{"encoder_arch": "resnet_bottleneck", "model": "image captioner", "dataset": "photos of plants, animals and fungi (iNaturalist)", "train_examples": 77898, "image_size": 64, "crop_scale_min": 0.5, "horizontal_flip": true, "translate": 0.06, "tokenizer": "word", "vocab_size": 2724, "encoder_norm": "batchnorm", "encoder_activation": "relu", "encoder_depths": [3, 4, 6, 3], "encoder_kernel_size": 3, "encoder_stem": "single", "encoder_avg_pool_shortcut": true, "encoder_dropout": 0.05, "encoder_widths": [192, 336, 576, 1024], "fusion": "cross_attention", "label_smoothing": 0.05, "decoder_width": 320, "decoder_layers": 6, "decoder_norm": "layernorm", "decoder_norm_position": "pre", "decoder_activation": "gelu_tanh", "decoder_mlp_ratio": 4, "decoder_head_dim": 32, "decoder_fused_qkv": true, "decoder_bias": "all", "decoder_qk_norm": true, "decoder_parallel_block": true, "decoder_inner_norm": false, "decoder_drop_path": 0.15, "decoder_positions": "rope", "decoder_cross_attention_every": 1, "decoder_tie_embeddings": true, "init": "torch_default", "residual_init": "none", "optimizer": "adamw", "lr": 0.0018, "beta1": 0.9, "beta2": 0.999, "eps": 1e-06, "grad_clip": 1.0, "steps": 16700, "batch_size": 64, "epochs": 13.7, "lr_schedule": "wsd", "decay_fraction": 0.4, "final_lr_fraction": 0.01, "warmup_steps": 830, "weight_decay": 0.0}
Rows from block 4 of the image encoder of a small image captioner, named by matrix and row number. Rows with one number belong to one channel. Each number is 128 + 24 x the weight over its row's rms, rounded and kept within 0 to 255. All counts start at 0. Numbers have three digits each.
After each channel's rows are labels from the 100 images, of 14976, where the channel reaches its highest value: "top examples" is what is common among them. Only what is clearly more common there than usual is listed. The data: photos of plants, animals and fungi (iNaturalist). In brackets: how many of the 100.
# convs1: 3x3 conv (encoder.blocks.4.convs.1.weight, 80x80x3x3, each kernel summed), inputs 0-79
# convs2: expand pointwise conv (encoder.blocks.4.convs.2.weight, 336x80x1x1, transposed), outputs 0-111

convs1.30:147122151140114139095157109137130160108113110120136141187197100152106096162138130118136151129135159148111109148100178160140136087113137111129152129120158151136172125077154124130118131132116127102132182192130101118123130108135136134121126159
convs2.30:103154139155107117149164101120142118132132144102121162119117116142103156074153118110166091173187149137128104127118143140125132156159112124116119117114119101192139133151087183132140144148099152138154115153088148121143155138122108143111134176171130126136122147135153121158120103104139121176137102136157071126144135097115164155140153152117
top examples: class Insecta (86); phylum Arthropoda (86); family: Nymphalidae (33)

convs1.46:153135158160159142120144146103123126125095126131070151140154138137157110107108138160154159149158134141118158123143121063150147129139150123132166143158144107136082131105161085135113118135110125137141136119089064150105126116171101138148138084
convs2.46:128155143178145106132128142167141121106149154162182118133123080144102080142110133070137112126122136110096130131148135141139171091128103142125139137110151149122120166114098084112156102105124145099123113131127123105141116136168147135130122140122122164172104139143095135121137097104137133144093123138117080127133124128130117131103115119097
top examples: phylum Arthropoda (81); class Insecta (80); order Coleoptera (28)

convs1.66:132116120099151131125160107132133114160133115158111167130162136126090152106122169134112169098091092141132168140128122109116162159163162124097139144140136125089070141153099144117118130139125118119125131071124107092140098117138125145107163068
convs2.66:145128141125118106125092136141138083126151134156150111152087129125117135099091158118144117122113151137126159137146119138117157098099132182137132148123144131125149124146152124149121101134158155103112040083097108134130108145116153138158128160101142143152109122135142123108152158141150190139093136102150126133096147116107084144132136122117
top examples: class Insecta (77); phylum Arthropoda (77); order Coleoptera (27)

convs1.58:110153106095109103145121102093121130144097105120107125154146100144109119099173130098099132097081124131122133135104130117112119128121155129084142122088149142068111132143090162117097140117133126099116151085110113083142089151097096134106149082
convs2.58:101119147121109144184119117148174137096119117117091137141173136127137140150145167142119150127128139123167142147155125117129144160089140121108126135131144114129127130101142154105129146149134132118143073099078111103125176154091088142142182172146128103122153149152127154132082133133139124148128123150142132100156168148111134120144142156146
top examples: phylum Arthropoda (79); class Insecta (78); order Lepidoptera (35)

convs1.37:138121144138157136132151143104137141146086133124064168154173131140137138117113158165138168148143139149114153144163132064136148145169156139129169155141167120135081148140142100138122135131110132146158138125121073146108140107156125160141145107
convs2.37:154163146149121133115117128163141105092147145134159138139128110155092094097109120109141137134113125114103139115168119143130134103129117158151131112096161149128153168117140090118156136090120177094134091085125152111139149144153164131139114143137118161162095160127112131121134110135118129143122146107116081133119108129111114141125114148118
top examples: phylum Arthropoda (86); class Insecta (85); order Coleoptera (32)

convs1.4:099130128111140115093129108124147103143115102133076145049106094064120138133122142128115127131118083129091153118150077084140137124149153089116143130102121084118122117110101073145106120130139102103127131134108104116104131130088136129133132117
convs2.4:145133126126148136144134131150115093168098123133135131165093134093116123109104161115133149096164155080136138124153143171071152095083133135131141136167152122120131131147106126130170154151093116137113136116129100099134110138100159132143115160126102149187123147106162148117103092106105120095137145125176153121094104110118091132126102131135
top examples: class Insecta (77); phylum Arthropoda (77)

convs1.6:152129147159138156138133139129085116117119118134107134167155107150156065127099118135158131139152146138112113109116146096176129077098132125118156123149140113148108124051153083152115128135135133112141152157090078132107126119139085123156134137
convs2.6:109151107161121102116175116089144110095118146120145149124153115127122101112141091096161119134117113109123112143160149121144107170156160131170140130110114142145101138094110113086127135109113130121166130133162114145139137094144147118135133120162123141138120124086101108123142087046117100150129081169132136158139150095112121187133163118087
top examples: phylum Arthropoda (60)

convs1.36:131156138127155126112165128138158149120140142103122170099103147113140147109120137140122187118121153166099151155138137102141153150174156134124130151136086143102127151153136152112105120111154149128154173121107165129134131165162131164105122050
convs2.36:113126077174116123116147115143143092114135138145158135107116094119129122127095158083160092149127180121116165112163133151129179102142104138123144131117146118106106148115122130112153135108134129140166116115142123122153140124139178128129120131156103164170110132125128119099135128081135124132127123106134101121094147088127099127117164083109
top examples: phylum Arthropoda (81); class Insecta (80); family: Coccinellidae (25)

convs1.75:112092125116148118113164112112170139149091101134103167121126137113091157120062166147122177113121101125098160155148124137106148184174170098113126142120123146130104152141102143134112109130101118105133166121118130124144125090134152169128148126
convs2.75:147119144139153144140121126171140085108136132135134099146100142160110119121090145083157137142131161123130151138145149151137183105124149195143134128113132124134131145139132146114157125127133166089155106126112110122134137142144131164114159160140113120145076164155124164107140145142141157149105140102127069105131134101129121136136145124152
top examples: phylum Arthropoda (82); class Insecta (81); family: Nymphalidae (39)

convs1.31:133133125125126122134111103101141120134127097115164124099145110097103138092151113137127111106131123108125123121141114119099108151171111114090139132131138133098152117194123152110078123111110105095122104043083123100168073125124127127116114089
convs2.31:124082113131165098155138149141142057111154126193134118118135098097139117122082108118099110106118140136175129150129079110132158085146111138123118150138154123108160133133161105132138089133133129113124092067091098096088107120107132131134129154105107134130121078111153121097164153136135159107116140103163090143135103086183096145117110109153
top examples: phylum Arthropoda (62); class Insecta (61)

convs1.35:131107134131159118116164125105137174149085133115102172127153134120126113095113162160130176125130154154106147171130151107106158141137156159104133171134149155122113173125133160120106148121105153132169149100096097120135122112153103187124143103
convs2.35:142123138123134136133119125161149093084135165156144100142131117130109115111099113094144111119143159121119141150141109145135155119122110154137168138082151145128117144123115137108129077095150179081150119098105131125124142124171158149120128165164119167162066126143129121117125106129118140127098132089124068111130134124143108118117155119102
top examples: phylum Arthropoda (92); class Insecta (91); family: Coccinellidae (29)

convs1.61:117137102112097134114103138096136105096100142135078098128156119107137128103165095090104113134112121119137147108143108061133098132135126120121129110098178112097070113142103139115127106140123118133109153120130082124113119140108119107110114049
convs2.61:107168142145110155156122170166112132136133062137097150113146143111130136116140165144108151129108116131135118142137104148118148146106123136110150119166137108103101154077158120100139166145119127146134068074106113110112168143086115130160160133140145094135147125156098133107089119148157134163161121149153128111131137173147158086135145150128
top examples: class Insecta (66); phylum Arthropoda (66); order Lepidoptera (37)

convs1.76:137111134142098143117156174109131144126116130149068147137156138124144142126128137099123156179130157154158169158159153093131148134173154142139136142107165134119066133132114128140130133148092151149129174114123108161076131098121144143132140087
convs2.76:123136142145124128135165096137131114076119151133150175111128138137087126053140127113131108140163158112105107153127127121108130156123125130125169121095154144167118148142113153109109123096141163128117104092100142077148142177135114121139139139141111131154119129150164128098134125094149115158098132133171100139133149105123173127136167164150
top examples: class Insecta (75); phylum Arthropoda (75); family: Nymphalidae (34)

convs1.20:112122121101143110114179102142166148143134117130129169109132118101106147135097170131108185120102115149091153164149119140145164163169186117108135145122128158103115158136099159131114120127150138119131191113122151114160131147130150153116157107
convs2.20:124136127126119163122117140163124117114134146131154137146105123114113141093105152114128129122120173124108164144183135166137189099123134172126173130107129136138115164147119137109146119125122146088145101123123129126171126164156162123136155188155143122174077148152130163091125124123130125136110135092152086129127160127135118132141156113132
top examples: phylum Arthropoda (83); class Insecta (82); family: Nymphalidae (39)

convs1.11:109133095089109117125118125113131099110130129139112119152177120117115098086144113116097118123092110118117158108123119084120110126122139106092138111126191106100095104121100147113102101148129109104103138077090116104133105122111096113113126050
convs2.11:080121152127126117170116187109134137103154069137095117108147091097150143161164130143114143083113119096141150148145110109129126142084114128116136148163140124114109123104165084124161171149123140137111094067103117094122128132079120133109131136101121123130142131082103118128136173131156145135132140115123131141151134139166134115124118121151
top examples: class Insecta (77); phylum Arthropoda (77); order Lepidoptera (33)