A small image captioner, trained from scratch: encoder norm batchnorm, decoder norm layernorm.
Rows from block 5 of the image encoder, named by matrix and row number. Each number is 200 + 20 x the weight over its row's rms, rounded and kept within 0 to 999. All counts start at 0. After the name is the row's rms in percent of the matrix's.
# convs1: 3x3 conv (encoder.blocks.5.convs.1.weight, 80x80x3x3), inputs 66-68, a 3x3 kernel for each
convs1.0,112,208,181,187,191,203,218,177,202,207,189,151,204,197,204,240,215,220,215,190,175,170,162,206,207,167,210,198
convs1.1,108,203,218,191,207,235,199,164,175,189,180,181,155,218,221,187,183,167,172,206,211,187,209,233,207,179,186,190
convs1.2,117,180,193,191,202,196,184,199,205,193,179,168,191,222,219,159,215,232,160,171,175,175,194,186,182,198,209,193
convs1.3,118,191,219,205,208,239,214,185,195,195,183,205,204,198,228,217,199,199,204,193,232,209,197,230,218,189,208,186
convs1.4,099,224,238,216,223,256,191,192,195,164,221,216,231,224,242,210,202,202,190,225,239,223,225,251,207,192,198,180
convs1.5,111,163,189,203,217,191,176,210,215,164,148,194,211,216,191,165,205,204,138,158,179,194,203,188,181,202,224,181
convs1.6,116,242,204,163,184,187,203,165,217,210,248,186,153,180,160,213,164,221,226,227,196,171,187,187,199,177,214,206
convs1.7,099,233,201,180,215,194,190,177,172,184,206,187,197,206,213,171,187,210,185,225,181,171,221,215,203,191,183,178
convs1.8,086,213,192,196,218,244,190,193,197,175,198,168,190,187,221,207,152,149,176,217,228,199,209,246,209,207,200,191
convs1.9,120,200,213,196,185,199,213,190,202,176,210,229,207,152,183,216,148,161,159,198,200,190,183,180,191,187,192,170
convs1.10,087,155,179,181,188,162,199,205,184,204,160,181,160,189,188,194,163,168,176,186,187,190,187,169,201,215,190,208
convs1.11,062,199,193,189,185,174,193,184,199,206,180,190,198,209,213,232,181,206,206,166,174,181,208,176,193,173,168,199
convs1.12,064,180,200,174,186,193,195,180,192,177,181,188,172,197,176,172,178,196,171,197,208,196,200,205,191,190,205,181
convs1.13,074,162,170,182,179,173,179,178,184,188,190,203,209,189,188,222,196,211,221,177,174,181,184,184,182,188,184,184
convs1.14,079,207,222,200,175,185,177,198,199,197,171,201,167,176,192,187,173,180,172,208,205,187,192,172,181,210,194,194
convs1.15,108,177,202,161,174,175,179,201,203,208,200,228,192,186,195,205,210,222,221,187,203,177,188,196,197,198,192,210
convs1.16,112,172,200,213,172,208,222,183,180,188,179,202,219,176,221,229,172,156,176,201,202,201,190,210,219,195,181,184
convs1.17,091,172,197,192,177,194,176,181,203,184,190,198,189,179,177,179,173,197,194,198,195,208,195,201,187,209,207,191
convs1.18,100,224,228,188,198,212,185,175,196,194,210,212,186,201,228,204,183,221,212,221,226,194,214,221,196,193,203,198
convs1.19,059,181,196,185,180,180,194,166,204,190,162,203,194,172,208,194,167,200,180,209,213,190,198,191,193,196,200,194
convs1.20,104,179,188,191,175,173,198,163,189,167,197,228,224,175,177,205,153,176,190,182,196,201,182,168,207,187,190,185
convs1.21,121,182,194,208,193,226,211,176,179,184,181,188,222,211,236,216,205,211,195,180,195,205,174,220,208,153,178,167
convs1.22,111,241,181,184,218,179,182,216,204,177,207,175,186,191,178,190,200,211,172,211,177,167,214,164,193,214,190,179
convs1.23,080,170,183,171,186,177,167,194,200,173,191,209,188,199,186,167,210,218,184,190,198,198,187,191,196,208,215,195
convs1.24,108,221,172,183,221,209,166,215,212,164,212,177,177,215,227,166,193,231,159,195,159,174,216,202,183,219,216,175
convs1.25,058,192,203,189,192,183,193,183,180,177,163,187,181,204,207,185,181,180,188,190,210,190,191,205,189,182,197,195
convs1.26,116,230,222,220,198,228,196,172,169,191,212,209,186,212,242,184,210,186,189,212,205,191,204,235,209,188,191,184
convs1.27,108,227,186,167,189,206,216,169,223,203,215,175,154,208,201,198,208,220,197,221,189,155,201,212,209,185,231,216
convs1.28,105,225,217,170,190,242,211,184,198,195,204,211,183,201,222,222,156,208,196,216,205,180,215,234,227,189,206,204
convs1.29,100,171,162,188,213,216,179,223,211,175,168,164,180,218,216,171,218,225,152,159,165,183,203,209,183,222,216,184
convs1.30,102,205,212,174,222,201,193,165,183,192,199,221,164,214,210,170,163,186,189,201,210,177,213,192,191,174,192,178
convs1.31,110,219,201,191,214,229,194,193,188,178,189,166,176,200,212,186,200,199,167,214,202,198,221,225,196,205,196,172
convs1.32,086,207,210,199,178,173,178,192,193,187,191,214,193,181,191,191,196,210,193,212,194,220,184,178,190,193,180,202
convs1.33,107,205,216,199,204,253,196,218,214,188,211,202,190,201,221,189,188,206,181,209,212,212,216,259,215,229,244,218
convs1.34,102,209,228,163,198,233,179,187,194,204,216,216,195,210,235,205,205,216,219,222,238,188,213,232,199,185,191,207
convs1.35,096,212,166,218,221,162,214,184,178,197,213,170,232,238,158,238,220,182,216,194,165,197,207,182,212,170,169,186
convs1.36,123,197,197,193,204,184,195,183,197,194,220,212,165,218,198,156,167,182,196,206,204,182,222,180,195,181,183,186
convs1.37,111,221,204,207,201,202,215,186,182,207,236,202,204,208,213,222,204,207,213,223,197,188,200,191,195,196,178,184
convs1.38,102,206,211,198,207,252,189,212,202,187,188,167,191,199,229,207,224,224,216,214,218,209,224,237,207,218,215,198
convs1.39,088,201,198,206,185,210,184,170,180,188,214,198,201,223,201,177,205,177,180,200,208,213,177,202,177,179,182,185
convs1.40,109,204,195,186,212,241,188,166,191,186,183,194,203,227,254,212,196,206,206,202,200,181,212,233,185,179,195,170
convs1.41,087,192,222,191,176,192,187,198,191,195,177,235,191,174,196,209,193,209,209,195,195,191,182,171,184,189,178,197
convs1.42,113,213,198,178,219,184,195,186,202,192,188,178,177,199,185,209,228,229,218,218,194,169,224,181,171,196,187,179
convs1.43,098,203,219,208,203,256,191,204,223,165,213,229,217,196,240,189,191,206,183,207,216,210,227,247,205,225,232,194
convs1.44,103,208,173,181,213,234,179,199,190,169,194,175,193,212,230,185,205,214,182,194,160,163,219,229,181,202,207,177
convs1.45,102,232,221,186,185,213,175,184,202,190,236,228,195,188,205,177,179,183,189,231,207,176,197,210,185,186,193,187
convs1.46,096,204,211,203,159,202,159,176,226,170,199,219,236,183,231,195,200,241,200,186,175,194,178,206,163,173,219,165
convs1.47,107,209,217,170,212,231,168,186,175,173,195,213,152,210,248,151,189,186,178,186,219,167,205,230,184,187,182,165
convs1.48,115,218,214,223,210,185,228,202,191,189,236,230,236,238,187,247,209,168,197,209,205,217,201,180,225,212,193,189
convs1.49,094,213,185,169,184,193,212,166,204,215,221,179,157,198,165,200,202,196,213,204,181,168,193,178,201,180,193,213
convs1.50,082,201,197,201,191,190,181,203,199,173,212,231,202,211,211,207,222,235,202,206,199,197,193,183,177,204,190,194
convs1.51,115,225,196,187,184,229,194,190,181,189,233,169,166,206,243,167,172,193,191,218,197,199,201,230,208,192,191,190
convs1.52,099,223,221,198,192,199,173,168,190,183,211,218,186,195,198,164,194,205,188,211,215,205,197,187,178,175,191,179
convs1.53,116,214,203,196,199,233,178,190,181,170,224,201,179,198,228,166,181,168,154,216,211,186,202,243,183,188,199,170
convs1.54,074,186,200,184,197,194,190,192,198,193,207,193,189,230,202,204,215,218,202,197,196,197,185,187,183,180,198,188
convs1.55,057,177,184,180,192,171,175,165,194,170,154,208,178,216,206,221,186,206,194,190,182,190,190,196,182,176,201,201
convs1.56,087,203,183,176,204,225,176,171,192,181,205,189,190,219,240,179,175,208,198,197,185,155,210,214,166,167,192,171
convs1.57,094,176,222,188,193,210,187,198,218,199,151,221,173,168,187,180,174,210,189,201,200,179,183,184,179,194,182,192
convs1.58,111,191,200,211,192,227,203,161,169,189,197,201,218,216,226,199,194,198,191,215,207,217,198,214,209,172,187,183
convs1.59,087,206,224,204,205,197,183,200,200,187,204,238,216,224,218,217,218,226,214,204,195,191,193,176,183,206,186,184
convs1.60,103,195,215,207,184,232,217,180,195,192,188,190,189,192,210,185,197,199,188,196,212,201,176,213,212,174,194,183
convs1.61,105,187,214,175,177,191,239,168,195,220,200,211,168,189,195,239,164,196,221,193,214,163,188,187,228,180,191,226
convs1.62,087,184,187,185,189,185,180,199,207,189,214,231,231,222,202,219,222,216,219,170,173,189,184,183,176,182,187,184
convs1.63,115,223,218,180,195,181,187,189,192,194,229,231,142,210,188,171,150,179,206,218,219,184,204,166,190,191,175,187
convs1.64,113,225,173,180,211,235,163,197,194,168,205,179,194,215,239,162,193,205,166,206,161,185,207,231,179,213,211,180
convs1.65,085,203,195,208,183,197,176,189,178,172,200,194,192,205,194,174,204,179,172,182,177,181,182,181,165,197,171,172
convs1.66,120,169,190,181,204,195,175,212,215,215,151,153,170,205,191,150,205,213,198,166,183,171,195,191,169,207,209,208
convs1.67,103,264,211,203,214,208,170,188,197,170,235,190,200,223,213,201,190,216,194,237,201,203,231,227,198,192,206,183
convs1.68,105,199,217,189,208,218,184,170,172,178,193,195,169,221,211,171,205,193,173,206,226,196,197,209,182,181,178,170
convs1.69,072,213,189,186,187,181,176,200,203,180,218,227,202,210,211,192,205,215,196,231,215,211,196,181,192,209,206,201
convs1.70,093,182,181,196,200,183,197,212,170,186,155,193,154,194,195,175,176,174,157,197,198,192,203,184,188,215,191,197
convs1.71,124,231,218,216,212,194,183,176,175,187,219,209,184,211,218,184,208,196,199,226,212,200,221,200,185,187,183,183
convs1.72,098,227,213,202,187,240,187,183,190,186,210,200,199,180,249,188,177,190,203,222,219,204,209,241,189,199,206,198
convs1.73,073,164,182,181,191,179,169,198,207,169,206,226,203,217,188,191,225,241,214,180,195,193,184,188,199,210,218,192
convs1.74,059,182,191,197,197,193,189,188,179,184,183,189,176,205,180,187,185,185,170,193,193,210,196,191,193,194,190,194
convs1.75,097,205,190,177,177,234,173,210,209,178,186,166,164,185,226,150,200,224,165,185,186,168,167,212,169,191,213,181
convs1.76,108,186,191,199,204,224,200,201,183,196,190,196,201,224,232,207,232,193,196,176,176,186,197,212,198,196,182,175
convs1.77,098,222,217,214,239,262,197,216,219,190,238,227,223,228,247,212,198,207,214,224,220,226,240,254,216,210,228,208
convs1.78,106,230,232,169,198,206,193,175,177,187,199,191,150,193,188,176,159,175,185,214,214,186,205,211,199,185,183,191
convs1.79,119,185,194,193,205,214,203,200,210,195,208,220,209,167,202,204,152,159,184,188,194,180,196,199,190,200,210,192